Rows from block 2 of the image encoder of a small image captioner, named by matrix and row number. Rows with one number belong to one neuron. Each number is 500 + 40 x the weight over its row's rms, rounded and kept within 0 to 999. All counts start at 0. Numbers have three digits each.
After each neuron's rows are labels from the 100 images, of 14976, where the neuron reaches its highest value: "strongest on" is what is common among them. Only what is clearly more common there than usual is listed. The data: photos of plants and fungi (iNaturalist). In brackets: how many of the 100.
# fc1: MLP up (encoder.blocks.2.mlp.fc1.weight, 1536x384), inputs 0-127
# fc2: MLP down (encoder.blocks.2.mlp.fc2.weight, 384x1536, transposed), outputs 0-127

fc1.496:507572550532558394536498500511500548495500585501437561503518568498583501500498512520497444557512571512504512493580429499500471402499517589500501538415453465549533500500490534556499514500496505461500491614513590452550585417495507500493501416437554369578500498500521479558480542476539585418503500531471499516461552500496566447500522503500536458501461499500549574500500556505500500507503
fc2.496:534517500501502500522519500502504562500498547504523500550447473500541505577503499502500561481473491500511519497501516506496500507501457500510483581507500414500499528501500491511433498554500500509494515499519500501474500501527526450448500498504460561500479561498533494455546500489515471548511458572579500551459497458500500499450604506626457511500459500503501470502500550433360572520364
strongest on: order Pinales (26); class Pinopsida (26)

fc1.366:500501500504500503461500500501500500500523500499480500523500500500515500498500500544503489500493500500501484500502500499503500499500500498500462503501500501500500500500488503500500508500500502497500500523500498486532500500500761500499519500501510529500480500489501484576500502500511499500508500500500500501504509472500524474500497501500488500544498500500500501501511508504500500500500
fc2.366:499501501496500499505502501481500499500499500501488500500500496499500499504500500576501500451500501495500499500521493508500500000487468500500497500500501500496500505500505499503500500494488499592514500417500500468500506466491500500504500551498499499700492482500500500509500497500497513498501506500498504500509491523500500516500501503473500499520501502497507500508500500499444510500499
strongest on: text has "common" (26)

fc1.753:501554501567504466506500500501500500483494522501421584501503500496507500535524488555500501581496500488501501500538484500531499456500510489500508495465500501499504500500499502534500503500500555499500500564499501364467491503422472500500485387496500430519500499500500500590500500501500596483502500444500500454499566497500501452500501404500500500388427500500499501500501500491500500500500
fc2.753:560500499536444467371552494481500503464623535328501429507492500496503500528501507499507503451483465496512460529532500500410497557500500499508465490511501500498496459499392499499486462501488500497504503502472464510468493503507623497500542499564481504498573433580502383504527501503535500542497459504501500387482567500501499526495498514502500500493497494562500497503533615489502486500563
strongest on: order Lamiales (30)

fc1.255:495593524551524454592519500425500444498439501592444583490619558496557501515505547509478506581484531534505515425465498500502445529502500479499497521500500500500578499500405498513504526501500606488500493533570491486482534608503536500502464408463499499556492496484542500560499508466505436505524500466504498434499579487500528498500508478500471481506491500500502500501510517500500500444434
fc2.255:495519500554349503371495497503498441459532495508501551494503493484498480514531473508522500502429504507548465528495458484527481504483509500493543483536502500558464503481475558499503581456518506382499499501476491603464423572527554499552557516486498524358495477499460497500554466500447460493425511491501536446500513503494500502489473478455497485491474480516509500590513496432540477549564
strongest on: order Ranunculales (28)

fc1.548:507551537544475499606499500484500496487500633513440610511488505466583500511462484496501502612502507416500502511570500500502490545500500497500488487499500501500500500500477517421500502500499531494500500581500540536409501471455489500500503461544499485525499500500490500581500501490501640458502500511499500493500630500500503466500503511500486500433446500500487500500512497489500500500486
fc2.548:488554498501496494448490502495500495398518564386501503498565459473484499500441479501513502388515463501507503674486414469419505450495494500499546473503504500490480507491474503505545696468480533467501502502500489521497509467508531499505504501570498498549525468519489503499499486499416491516505501319512501615500494500497499500496499514459503492492503496500496499501468306421508503516499
strongest on: order Lamiales (27)

fc1.363:501506513503498500499499500464500500498498442500315592500430512496527500500500500489500500604500501551500500519712500500511500501500500500500500500499500500500500500500488503506500500500500572499500500605500499419502500499500597500500498427480500511520500500500500500614500500500500499508501500503500500507500583497500500495500500500500497500499499500500498500500507500501500500500500
fc2.363:501500501498499500494499500519500500497574506501502513500529499499472500492501498421500500499505492346500500507508500500505500664586501500500500493498501500501500500500499500500500555500518504500500500499500499485500499691500561500500501499501500500498501505504539497500497501500500500498401495515500499438500501500500500500500500500500507501495500500503514500499500329482499495500498
strongest on: order Lamiales (25)

fc1.238:512570496573509457578480504492500469445476608495424576560446517422602504540441504545486459581500505437507457513497467500522500482503500505500449469445500493500516502500506566573502499500495562466500499577528494425470474444432568500490491434453551437558498497500483501564502484436514520404506500550492500463492546483500513431500524488500447487454502500500451502498558501552507503508488
fc2.238:534497500461509551531511544413484509400560552506502457523449451544571495497563419477512580414552493428493541612496540505426511567487555495512400487519499486491503483501509500534454515508545563500508523537494524531458509543475510500478509500598510528443513530526498500483511500511540455557462500612583502546476511517493500515499514543523501515498494490509503483474457581422499501519512
strongest on: order Pinales (26); class Pinopsida (26)

fc1.685:500506500500496499528501500506500501513499508498491504504501498501492500513500500504500511528500500498500500509513498500501500575500500500500541503500500500500501500500497501499500499500500525500500500505499472314498500596489503500500500485374501493473500500500494500510500500501500503458502500501500500495500500500500501498500500470500501500472495500500501500500498502489500500500500
fc2.685:508465500508493470496530499501501490499494502481500500499509484501506499500496484502479536514485500466500499503494501499503502500497500500500506500499495498503504474501495505498507522515506516486495501500501498498501505495491490499497499499598501498500503497477499504505510499484460552502505500476485500503498504500500500494502508488505500500499511500501397501493489502534500500496505
strongest on: order Fagales (26)

fc1.510:472545594557568472503436499444500555515423528486465524537392493477582500578394521581490481538544495388511515370520485500508457529502518516509453435449515480509504503500505538524517528499474561439499486550502467446429559517516570500497502455437544585520517513504461509539514540420492461433451501467493482530497530480498541472504528497500538486423492487502492520508606511524511499490464
fc2.510:542540541543520511513538567409518515456533469393482446526522521512489467521471519562418554369541462561473482526418569490505490510466530480496437541476498493558512465502501501531423465471563459518501492536479489506488527431546534547520501455537513515451425536560474480451510489486465424571558477526579493490504551459465456497501463513587543475553511562525440475416527604487548484555536
strongest on: class Liliopsida (26)

fc1.251:503513481511501490490494500489500523510498501498483517519500486503499501500500500537499500549500502499501499511530497500484498500504501490501468495496497500499500500500492510494500492500499660498500500512499511424494504522497497500500489487500502506500497500503452499534503496504500500500519500502495500500500511499500503493500500441500504500466501500500498496500520516499500500500493
fc2.251:391496498540617490494442492509503463533499527491504513488496538528514501505500503454576533107500501497502500500502500500467501571511545502479497494497500512487563494485492521498492489562531497445503498501498535509499501452500476548478444501492510500501502525453487515491503490502499489520489501507503503495504510501503500490514516446499500500500506482477499496569482499544508497486492
strongest on: order Lamiales (30)

fc1.192:501534496529494470495500500500500528501603525500433564480551497621502500584618517599501503555511501502500505586721484500494396473500500500500332499492500500500500500500478514570500494500501492497500500666531477423428503500498424500500432448412500512510500496500497500588499514506501486385529500503502500520500546500500501427500497446500519499554484500500491505500487500468500500501498
fc2.192:436496492457495500493448500533500424375495497448501497499517500546513500499632341496513500547511525378501499528504283421495502482501506500500502492496500500511502506500388497499528711510388630499503499490504494607488498500493407501500504500497501498553546500500501502509501499497497501504387499499473497501500490501501501502500499490508501500465502500500567500504489463505498500498497
strongest on: class Polypodiopsida (32); text has "fern" (31)

fc1.690:498499516530503485502529477516500505520517508468499510526501504533723505549505500506528475526502506525507463487499503494492376502475509532504489530516501500525504500500502499498471491492503474506501498499500513585509628486497494497499506496490515503437334424389501498504512496454515535508439500508501502499500507503499484495499497467501544496502491503507444505571442476490490507499496
fc2.690:503519501504525454499482552502482478681498519502485552501492489499495495504502590554483497270475515546498500505535500604495486505372515502518504507499503515474490494514454501516444498448443510490507497486446441522514592501418517490503494511484490490503493496510396504497505526532504528498537505468498478497495517498498502533501599493527561492511504500502500504505490496537499521508507
strongest on: order Fagales (29)

fc1.142:500508500513502500502500500500500500444500515502497510584554501500538500501488500515500514569512500501500500499511499500502496503500500500500435500500500500500500500500504500516500484500500505500500500512499519478535502533509523500500501444499504455501500502500499500504500500490500338267500500484500500500500508501500501500500500493500504500334497500500527506500467499504500500500500
fc2.142:499456501501565501490496509521500488512503506539500483498571499504482502501520482506521498501561507506501489570499504498383493503499500500499510498499501500491501503496496500500501510484507509493474505501502500432516527513457474507501500500502498502499500504603504500500500502500500494497500499553501504594500504501500500498498498500500500500494499500497446500495503498313500501465500
strongest on: order Asparagales (28); family: Asparagaceae (28); text has "yucca" (25)

fc1.505:544526500523501468521501498471500482502494499503479501569519533486521507474498513508506449516485533560536506495577493527482483517538503424472541452465495561504521491500523538501494477502490590490501498498588514481476530495518528496492561468490510467539529435458427505502515465503507552471589501462481500521495596526502493465528557488503461496429357506502442474500470499531504503533426
fc2.505:490570500496487605510490490428491519496443498428493511516482513453588515475427512498342471461486500490462525492491516501539523499533493499507507490447467489502569496484555487491488478490568398491502501431509474508465503361546522512504523504426482473427445518442518498504458500500450476484563533482482468495505387489494496474484493452478503508505529502533484519468500489630484502585503
strongest on: order Fagales (26)

fc1.506:505539500501516429508499506486501517460445539508494527512502513520597497509491498517442499526518502501522507496496466529520476540506531498500327518484500503517514502499489494447475566503509492506520493502499431502471577504544545501473503494506502502519471467497506513503508513399505491337506507660473499499483508487495467513499514376500515505508405502497533515433528510583509500501505
fc2.506:479444500514498439410501501502483494486497505502484524487668506556376504496490502495507435498489503486489495531483468498481551483589513468499537440494430466589542414488461494474516516493570539446501453493496528502547442494526444477517507555369458428531518470536494573509496524497510506466394554499338453448498499515491493506499518514494493502501504500562501500566509498554413509436534
strongest on: order Asterales (31); family: Asteraceae (28)

fc1.207:504514560545391475487532488463500425362501592507424560540415540504545501522423484550525499545493508502491469523533480501503503490501491503500485458459492498497507515500502528511500476501479528460500501537581490435469491514431510500481522466489495485489481499515498500618497527490519622509443500489480494476496561460499508405497477492500501500404423500501479501498546515435500501498473
fc2.207:577461509503541475500517554445502505536487491409498504495491554512470511489494545514481427430550500443558533502485527581488486514469424501500462526495515498507513511504441494478480440514492399541498500484498289360497525450512637501504506480488505485565519514485487430560498538517495512488519460409494499525495497498491499499489509594475516495497512506583507499499534503531521415473511
strongest on: class Liliopsida (38)

fc1.672:500500500500500500475500500496500500500500447500500541500502500500500500500500500548500500865500500499500500503517500500500500523500500500500502500500500500500500500500500500485500500500500501500500500500500505504516500499500515500500500500482500500500500500500500500500500500500500499477500500501500500501500514500500500500500500500500500500492500500500498500500500500500500500500500
fc2.672:500482500500500501492495499500500509504496500442500540500576500499370500499484504496507500554500496499500500584501505500502500541500500500500498473500500500500501501500499500499499446500501497502500500502500554509509500468500499500494493500472500500506512500507501500500500500500500497500499501478477499477500500500500500500500500523510500500466499500500500500501506502500500500494500
strongest on: order Lamiales (26)

fc1.141:500518500508487499588494500498500500544501500501468503495502500500503500502500499508502509515500501500500500500805499500488500573500500495500489506499500500500501500500487502494500501500500497500500500595508503471492496488498503500500498397481501499507500500500498500512500500500500509440501500499500500500500501494500502498500501499500498500499500500500496501500588501465500500501500
fc2.141:459499497500500485521499499500500501500500500516500500497499502503505500500497499502503500273497501501501499500501500496500493500502500499500507500501502500499500503499517499500499485509499485499500501500500519500500501493498495502502496500501486503500500500503501495502502499500501486503496500508499500498500504499501500500500499499500499500499500499500498500502505505460500500500500
strongest on: order Lamiales (26)

fc1.426:512509568507504495500505500500500499549501505487468502502502499500483500501507500512498450537498500501500498530519494500505411500500500500500519501498500499499498500500580512501500487500500504500500500506507526418467497499485500500500498499499500609503499500500498500520492504502501505473557500486500500503498503495500504499500500490500500499505483500500502535500502499503500500501496
fc2.426:489500500486759498493443501497497499501501499466510499505504508500500470500497505500476501439527500500500507500514500487498496502506501500485501521502501501371514517498473502502480491486500480490500502500498535499491602452475489501502500498495503506500499503508510560500506498512483482518526513496502501499500498500499500499501494501500500498498501501497500498505501518645501503500500
strongest on: class Polypodiopsida (27); text has "fern" (25)

fc1.123:514491514509525484484419499502500450495459467569499498492491500514464498498549516512501517520507503505512498495497495500505452497508510459494390458455503502505515522500527492472507557525507520502501464500525543504354537495495576500478507492502508554495503498519466494504511503522500498476455500480500500486495499463499499529500497449501530453447475503501506497499521483463512499490506
fc2.123:519535505501521484509529511459492497513493493370491411500576523473500504485449523496394354338491464512499517514498509500508479468506510498496531459473478501496518505539494498475525538498507481494506489472501484496496541494501476496497494500487503468521560516507491507495493513477524503581517504509455490515502499500500494481568501509499499493504553501486495503464486489558493503532504
strongest on: class Polypodiopsida (38); text has "fern" (37); order Polypodiales (29)

fc1.683:525572501505533477500500500497500500499500518459426548500503556502499500483468497518501501536506596517500493500661499500499500497500500500500647494498499499500500500500429488504500498500499639408500506578524496394502499447501507500500500452462502529547500500500501500594500501499500500403502500499500500547493559391500503457500502500500502499498500500500495500501525501520500500520499
fc2.683:502517479495523553541509501486500503491497536497499493500479502501497500499498499464498506464502500489500518499505507516502500490506501500500358494498498499503524503500497499482499498497500502505501500414526494501496480645544508501495500499509506500500497539499499502490500497501512498501503488502497493580500498500500500500500510499544512500501499500499498495498497503494500502521499
strongest on: class Liliopsida (30)

fc1.213:511549526532500473597489503510500465492480566529441689599273452504433500526457533477467495623520482462500489534583487500513439497503499513504478399476499509495473499500468551522503507501490571437500506558481558414586496414518518500500535452496535470526518500478467500531508492505506389467558500444493499492500583522500501449500511563500551503575522499500504501500524506517499500500493
fc2.213:523505526477563503447512463529496496552469541536500419515444468531398502494494516499485465368483499526504525472499499568503484516507514500483491536524505509482461520489513510454467490462536446468497474524485479461502530442439612499528506492415498500528494509377514499519496494518465459481529509413638539501499484514485500478502502489478506502509501497498487497487506473558507499488513
strongest on: order Asterales (27); order Ranunculales (25)

fc1.596:508500518503500504500425498534500509571496497508453501502589653501530501497501506499497507502500502519501498324500498499504503500502503504501603500500499504500500501500498499458526467525499503500501500501505452499479504547510504501499502496501501497500500502481499500500499504292519495503502500484371500501499502492504503500503570369500498500476497499500500508500506520495501500500490
fc2.596:501500500500500501498500501500500500500500500499500500500503501500499500500499500499501500000500500501501500501500500500500501500500500500501500500500500500499502499500500500499500500500500501500500501500500498195500502500496500501501500500501500500500500500501500500500500500501498501500500500498500500500500500500500500500500500501500500499500500501500500500499500500500500500500501
strongest on: order Asterales (30); family: Asteraceae (30)

fc1.234:517510544549490454560503502470500517441500525491416559506457519534460500478506547553495529539516512488500493482513488501524496495502500505502538431461501496495501502500491499545498446498489561449500500545544515421508460554498567500497498465519516501513498498485493492602510507568499522511572500518498500490498577487500504394498491439500510497394475500500463493495535519466499500484485
fc2.234:571466499461545522486474542486503476493524531405500484531506524505479489492528472458497490488561511401499507504490514563474515547499461502495452534502511501531571484496468498466488451454487470517513520479482219315479486429498629504534533485535485499625506543479506471522476517514467461468542481315498497522512460498499500499501533572478544506488530511518497501420498484493501508464484
strongest on: class Liliopsida (35)

fc1.742:499520501558506480472507502456500500462483587465410566553478443504476503483465513509473505581495499427510500575587452498460477505504500474500568467487501525503447503500449523456490442500508568502500494568500531401462543506499430500499494449494496449492500485501456500597449476422454432491445500531506500487489544485503521433500508498500507500369447500500465476508434573488500500479500
fc2.742:505452529512505454559488431566489427532536526460563510521431418508493512556544431449540502501480469510523500440492486539512471465507528483489530532527505493500466483483416557426477504452475550482488525528500516508515500583526569451537573510537478554553506495440471463429522514502520471486425503488521516432481552487507476446483446445461506500453520492513415507478542582512529501430543
strongest on: order Lamiales (30)

fc1.345:509505540500487499548570497515500510440502439503499508498523443502356501492652499516483510516504503499509474652500492500611491499503383503477472516500498502500549500500499569481553487497442538493500500502543644500463504462511458500500511499390501538490499495489386502508555488521497679500549500607502500506492501497509495499483500483501498495510596492501480514501487505530503500495487
fc2.345:457496500502559431512371511484498494529498497435499500487370506501499502503493571502411491361521493515500501323502500501509493500496500498495495512501497503473497495494487500492418473464502490498499537499500486382497586488497513514499501499501496504500483501500499511497505469511423499495499498545496499481499503500503500500495498500500499498504500500510495493492515539496500500497500
strongest on: class Liliopsida (29)

fc1.415:501500498500499499500500501495500500501501500498500503509498582501500501348499500501500501563500501500500499804500500500500498766500499498500500500500500500499500500500499502501500501501500676268500501502502500500498500500499500500499502499500503505500500500500500500503500500492500500502709500500501498500500608500500500500500499503501500498642467500500500504500500503500500500500500
fc2.415:498500447500501500500500506500500500500500509500499621500500500500500500500489498500500500400500500500500500500502500500500502500500500500500500500500500500499541501500500500508500500498500500500500500500500500430500500269499500500500500500506500500500499500500498500500501500500500500500500500500497500500500500501501500500500500500500502500500500500500500500500500500424500500501500
strongest on: family: Asteraceae (32); order: Asterales (32); order Ranunculales (25)

fc1.387:500508499505509491511500500503500500501500507501474553497488500500494500504500485472500508819504500503500500490533500500500500491500500500500452500500500500500500500500500498507500522500500512501500500518500502494483501469499565500500500496532500506501500500500503500574500501488501471570503500524500500500500520494500500503500500503500500500508473500500499501500505500499500500500500
fc2.387:492534500497480494444518499433500533502476495466500517500543464479411498474405539537499500629494453473500496598501514498480500354498500500502477488500499500501496473504511499526501519502443494503496507505500501503495499385543420500500504513491500505486512500516511503503500504500484492495511500464509498656499481494500500506500511589531499500504496500516499500499510468463487520532503
strongest on: order Lamiales (29)