python train.py --encoder_arch="convnext" --crop_scale_min=0.7 --encoder_conv_stem=true --decoder_width=384 --decoder_mlp_ratio=2 --decoder_cross_attention_every=1 --decoder_tie_embeddings=true --optimizer="adamw" --lr=0.00099 --steps=8500 --batch_size=128 --epochs=12.0 --lr_schedule="constant"
Rows from block 11 of the image encoder of a small image captioner, named by matrix and row number. Rows with one number belong to one neuron. Each number is 200 + 20 x the weight over its row's rms, rounded and kept within 0 to 999. All counts start at 0. After the name is the row's rms in percent of the matrix's.
Before each neuron's rows are labels from the 100 images, of 14976, where the neuron reaches its highest value: "strongest on" is what is common among them. Only what is clearly more common there than usual is listed. The data: photos of plants and fungi (iNaturalist).
# fc1: MLP up (encoder.blocks.11.mlp.fc1.weight, 1536x384), inputs 0-95
# fc2: MLP down (encoder.blocks.11.mlp.fc2.weight, 384x1536, transposed), outputs 0-95

strongest on: order Asterales; family: Asteraceae
fc1.132,034,200,236,199,200,218,200,200,216,212,236,207,202,207,203,211,249,194,208,190,201,206,205,178,203,200,226,197,208,195,188,271,193,195,198,201,199,188,211,191,214,176,209,207,201,200,198,200,226,196,203,200,200,205,206,200,208,238,200,186,200,178,200,200,268,200,200,200,133,194,189,175,194,200,191,187,234,200,187,195,200,179,200,200,204,203,201,200,200,200,202,200,204,200,168,200,126
fc2.132,035,214,208,200,181,203,214,210,217,225,177,199,206,132,245,225,159,200,164,208,163,183,207,223,197,209,229,170,215,225,227,152,218,198,179,197,208,247,188,229,200,184,201,214,203,216,200,205,137,211,207,199,193,200,200,199,200,192,200,204,176,228,206,218,255,204,203,200,220,196,211,218,171,201,214,195,191,201,201,218,200,278,201,210,183,207,205,205,202,200,197,206,203,200,200,180,207

strongest on: order Pinales; class Pinopsida
fc1.25,339,213,211,199,200,237,201,225,214,222,195,210,211,250,199,201,188,203,184,215,201,252,197,163,201,200,213,200,209,186,193,250,186,185,200,198,207,208,238,186,200,162,280,234,190,212,204,200,227,200,196,200,200,209,190,200,194,198,200,197,201,199,199,200,199,204,202,199,148,202,176,162,187,245,206,222,154,200,197,210,200,170,207,204,202,188,200,197,185,219,193,199,198,200,238,200,134
fc2.25,241,187,197,205,225,214,201,222,190,172,200,199,177,201,163,189,196,200,181,189,159,217,199,201,203,205,218,202,189,207,200,109,195,219,197,193,199,147,189,177,203,245,206,205,180,175,199,199,211,243,203,199,197,193,198,199,201,215,216,244,208,138,191,202,196,196,201,198,195,201,131,203,213,198,208,208,278,200,184,191,194,174,206,187,209,175,197,172,187,213,197,200,198,194,195,215,192

strongest on: kingdom Fungi; phylum Basidiomycota; class Agaricomycetes; order: Polyporales
fc1.331,240,214,196,197,197,198,202,161,228,189,223,205,249,225,198,218,229,151,188,170,210,197,194,171,196,203,189,204,172,189,143,240,200,173,190,202,200,176,207,181,218,241,224,205,196,217,223,200,208,165,203,200,200,222,232,200,206,235,200,196,201,192,199,203,195,201,214,200,146,224,200,219,216,213,219,229,228,200,200,175,201,192,202,200,203,206,201,198,214,190,197,192,212,200,172,201,143
fc2.331,288,190,196,193,148,267,236,219,179,208,239,204,188,238,171,220,199,182,200,216,158,199,222,169,201,213,213,194,196,213,229,191,241,222,208,184,239,184,202,224,197,201,198,174,206,213,213,199,196,223,180,221,197,175,183,217,238,218,200,175,197,234,180,196,198,198,220,202,193,187,201,161,184,239,200,164,195,221,208,210,184,212,204,211,232,166,234,192,204,206,193,207,207,220,170,184,170

strongest on: kingdom Fungi; phylum Basidiomycota; class Agaricomycetes
fc1.232,027,202,210,197,199,198,201,179,197,186,212,204,200,195,201,194,227,157,211,168,197,185,201,195,195,201,191,207,173,171,210,252,199,197,192,196,210,177,262,189,242,180,230,192,191,184,163,200,166,184,194,200,200,211,221,200,216,228,200,181,200,223,198,200,258,200,198,199,151,211,197,237,202,194,197,210,201,200,250,139,201,197,203,205,200,196,208,198,207,215,192,199,204,200,178,200,226
fc2.232,023,170,229,201,195,221,209,234,188,197,186,201,200,190,198,219,201,206,183,196,153,173,181,241,201,231,175,205,171,194,205,154,198,191,203,203,196,153,183,183,211,231,200,157,206,202,201,189,212,213,196,202,200,198,203,215,205,199,210,168,174,186,211,202,151,195,196,204,203,203,227,217,215,194,163,206,232,200,212,207,189,224,196,206,214,202,205,173,195,209,188,189,190,195,180,180,230

strongest on: order Asterales; family: Asteraceae
fc1.691,160,217,240,196,200,200,200,209,210,173,207,201,184,202,194,196,212,186,235,181,200,189,200,155,201,200,175,177,199,210,174,250,197,185,184,201,200,197,255,175,226,187,218,207,201,208,181,200,200,192,198,200,200,203,208,200,200,241,200,185,200,253,201,200,254,200,201,202,146,200,174,201,200,243,251,212,191,200,200,190,200,250,193,201,200,203,221,198,200,200,203,197,200,200,181,198,173
fc2.691,197,202,197,201,200,212,181,201,212,213,209,199,246,201,200,196,200,218,227,208,201,172,181,205,203,157,186,221,244,222,167,235,223,180,203,201,189,210,189,195,192,197,172,201,213,186,200,214,216,179,179,199,202,212,171,214,200,190,186,184,198,224,202,201,203,205,180,188,210,194,241,224,183,192,221,200,202,189,201,204,200,184,199,179,215,241,186,217,202,211,212,189,183,201,213,176,205

strongest on: class Liliopsida
fc1.628,061,200,200,200,200,201,200,201,275,218,198,202,200,200,200,210,201,199,200,168,200,288,200,196,200,200,199,198,256,198,196,224,200,199,197,200,200,195,201,190,209,199,204,194,200,200,198,200,224,198,200,200,200,223,199,200,230,201,200,218,200,201,200,200,204,200,196,200,176,200,85,200,199,330,199,256,235,200,198,198,200,153,201,195,200,198,200,200,198,198,201,200,205,200,194,200,184
fc2.628,028,199,200,199,198,202,202,176,200,201,199,200,200,201,201,197,192,181,199,200,213,206,201,206,200,200,197,217,205,199,198,193,200,201,200,201,201,202,200,205,195,198,202,192,202,183,200,202,199,197,200,201,208,200,200,208,201,213,196,199,200,209,196,197,182,201,201,200,204,201,199,201,193,198,198,200,197,202,199,196,200,175,199,198,202,200,200,204,195,199,200,201,199,199,194,192,195

strongest on: order Asterales; family: Asteraceae
fc1.20,225,189,247,195,198,250,200,223,174,207,198,214,167,158,204,186,209,156,226,177,192,197,221,173,200,200,209,206,204,186,152,232,188,192,207,208,186,190,244,166,221,181,219,200,196,184,176,200,195,198,199,201,200,192,182,200,211,234,200,192,197,249,204,200,294,207,186,203,165,199,182,167,192,202,230,181,189,200,186,207,199,268,220,199,204,200,214,202,196,222,214,199,200,198,225,191,176
fc2.20,235,233,220,200,219,170,188,189,216,224,220,199,252,173,207,208,161,210,224,193,211,159,136,201,210,153,175,217,228,220,181,252,202,170,196,193,196,221,218,211,199,185,189,221,208,192,196,206,215,173,176,188,212,215,168,188,200,161,195,219,206,197,208,216,192,183,184,180,222,209,225,230,188,165,198,229,203,201,181,187,182,193,214,168,200,219,182,239,200,225,201,201,178,202,220,198,220

strongest on: order Asterales; family: Asteraceae
fc1.349,053,182,229,199,200,207,200,184,197,200,235,223,201,209,203,206,240,181,227,178,195,177,209,160,210,200,242,201,201,175,153,253,184,162,196,201,192,179,187,171,220,178,186,182,195,194,196,200,228,198,202,200,199,221,239,200,217,250,200,176,203,178,200,200,225,200,200,200,158,196,199,169,223,224,225,207,214,200,180,164,200,188,201,212,202,188,201,200,202,199,213,198,209,200,187,201,157
fc2.349,032,211,220,202,165,219,206,166,192,204,116,199,198,185,225,211,96,201,161,201,187,196,221,197,197,201,229,180,206,207,214,153,225,194,171,196,208,207,207,210,201,186,201,213,196,212,199,202,165,213,209,204,194,198,189,195,200,166,206,211,169,208,202,181,223,217,202,205,187,194,198,143,182,216,148,174,213,197,211,205,207,215,202,210,192,206,199,216,203,195,214,209,202,209,194,183,212

strongest on: order Caryophyllales; family: Cactaceae; text has "cactus"
fc1.213,107,190,200,199,200,148,200,197,202,181,209,200,200,200,200,78,207,199,198,200,199,203,200,211,199,200,205,182,212,180,203,206,201,200,199,200,201,198,203,199,294,201,202,201,202,200,196,200,202,202,200,198,200,200,183,200,200,231,200,177,199,201,199,201,288,200,201,200,119,200,200,198,183,201,238,201,200,200,200,191,200,200,202,165,207,190,201,200,197,202,201,199,200,200,211,198,194
fc2.213,069,200,175,209,170,201,208,188,202,200,203,199,206,202,202,200,189,199,199,206,193,206,261,199,200,216,199,204,199,214,228,91,196,198,219,199,212,205,202,198,210,200,234,214,202,202,199,202,178,208,189,201,198,198,199,202,200,194,199,187,141,191,144,198,187,203,196,193,196,200,167,181,205,199,190,196,225,199,217,205,200,208,203,199,214,199,196,201,202,201,161,201,197,203,190,199,191

strongest on: order Caryophyllales; family: Cactaceae
fc1.234,009,201,200,199,200,194,200,200,202,200,223,200,198,214,204,195,234,157,200,194,205,191,199,198,200,200,200,197,200,193,164,332,201,176,200,200,201,203,205,200,205,212,217,204,200,196,193,200,203,201,200,200,200,201,218,200,202,248,200,136,200,197,200,200,415,200,200,200,125,201,201,203,198,235,219,212,189,200,208,188,200,217,200,200,200,200,200,200,201,199,199,200,200,200,197,201,146
fc2.234,005,198,204,201,198,210,198,209,182,204,210,200,199,148,208,181,213,202,233,197,177,205,201,211,200,207,177,195,194,166,214,112,199,211,216,200,202,190,191,198,198,213,197,191,198,205,200,202,215,218,200,201,200,201,200,204,199,149,200,198,190,234,202,207,161,202,199,200,214,198,191,253,197,200,157,196,205,200,211,200,200,235,200,197,208,204,203,202,203,213,201,209,189,199,188,172,224

strongest on: order Asterales; family: Asteraceae
fc1.592,209,200,223,200,200,205,200,199,193,199,196,200,200,194,200,199,222,155,198,206,195,178,202,161,200,200,214,199,201,172,147,271,174,189,194,200,200,206,207,199,233,149,178,230,201,192,154,200,201,201,200,200,200,204,218,200,227,214,200,152,200,205,200,199,218,200,204,200,99,207,213,174,197,234,201,214,207,200,205,179,200,206,204,200,204,198,218,200,197,199,200,201,199,200,200,196,194
fc2.592,241,179,170,190,198,208,206,191,186,178,226,201,197,252,168,253,202,192,242,212,205,184,222,98,204,199,201,188,180,256,182,190,198,234,206,204,202,198,204,191,198,206,201,232,216,201,200,198,227,200,176,211,203,200,193,212,199,211,200,179,205,224,172,218,212,186,209,200,200,203,250,221,232,206,201,198,189,235,221,202,220,189,199,200,168,200,211,186,194,204,187,194,202,186,187,200,197

strongest on: order Asterales; family: Asteraceae
fc1.721,020,200,200,200,200,200,200,200,200,200,201,200,200,200,200,200,415,200,200,200,201,200,200,201,200,200,200,200,200,200,200,427,200,200,200,200,200,200,200,200,202,200,200,200,200,200,200,200,200,200,200,200,200,200,200,200,200,200,200,200,200,201,200,200,201,200,200,200,199,200,200,200,200,200,200,200,200,200,200,200,200,200,200,200,200,200,200,200,200,200,200,200,200,200,200,200,200
fc2.721,009,198,200,200,200,199,199,200,200,199,200,201,198,199,200,199,192,200,193,200,200,202,200,200,201,204,200,200,201,201,200,161,200,200,185,201,201,198,199,198,200,202,203,199,198,200,200,201,201,201,201,201,202,200,199,201,201,200,201,201,201,198,200,196,200,199,200,200,199,202,200,200,200,200,201,200,200,202,200,199,201,191,201,200,200,200,199,200,199,200,197,202,200,200,200,200,0

strongest on: class Liliopsida
fc1.333,415,166,223,212,200,196,202,179,226,210,217,189,173,228,179,239,200,190,221,199,201,217,204,195,205,201,168,236,245,224,188,232,179,155,199,201,209,180,206,169,188,166,163,199,193,202,216,200,257,213,190,195,200,210,177,202,229,237,202,180,207,181,202,200,187,202,159,211,177,205,200,126,220,222,228,214,230,200,227,178,200,198,207,232,207,207,219,232,179,203,187,201,215,203,204,192,193
fc2.333,435,203,179,206,193,247,206,234,217,211,184,202,208,213,168,241,212,204,188,196,181,197,231,214,206,216,182,215,191,210,230,180,233,205,194,219,165,199,186,178,211,219,204,190,182,187,186,244,192,199,191,199,207,180,201,191,196,235,188,199,205,180,195,165,156,236,214,198,226,210,156,174,197,238,151,185,212,199,178,188,201,235,192,198,207,199,191,194,167,175,199,194,188,179,193,194,225

strongest on: order Caryophyllales; family: Cactaceae
fc1.23,054,200,200,200,216,200,200,200,329,201,200,199,200,227,203,202,200,200,261,187,200,298,200,200,200,200,193,199,200,199,198,248,199,199,195,200,200,199,199,200,200,197,200,200,200,199,201,200,200,200,200,200,200,201,219,200,200,200,200,200,200,206,200,200,200,200,200,200,204,200,190,200,200,256,200,201,210,200,208,200,197,197,200,200,200,46,213,200,200,200,203,198,201,200,202,166,154
fc2.23,007,198,201,200,200,200,189,200,200,199,200,200,183,200,199,201,200,200,196,200,199,200,200,199,200,204,200,200,215,274,200,199,200,200,195,201,207,193,200,187,200,228,202,198,199,196,200,200,237,201,200,200,203,200,200,199,200,200,204,223,205,194,200,195,201,199,200,200,200,201,198,199,201,200,200,200,199,209,198,199,291,192,201,200,200,199,199,198,115,198,143,203,200,196,200,201,199

strongest on: family: Asteraceae; order: Asterales; order Ranunculales
fc1.393,048,200,200,200,200,200,200,200,165,200,234,200,201,200,204,159,200,200,201,200,200,194,200,197,200,200,200,200,200,200,200,289,225,200,200,200,200,200,200,200,206,153,199,179,200,200,200,200,200,200,200,200,200,200,200,200,200,200,200,200,200,200,200,200,203,200,200,200,200,200,200,200,200,200,201,200,200,200,200,200,200,200,200,200,200,200,339,200,200,200,200,200,200,200,202,200,178
fc2.393,040,195,201,200,200,198,199,200,201,200,200,200,201,199,200,202,210,200,200,200,221,200,200,200,200,201,200,201,201,200,200,189,140,200,200,205,200,200,199,200,200,201,198,201,197,200,200,200,200,202,199,205,200,201,200,200,200,202,200,200,199,198,210,200,200,202,202,199,193,200,200,200,199,199,202,202,201,200,220,190,200,200,200,200,199,198,200,202,199,200,201,203,200,200,202,201,200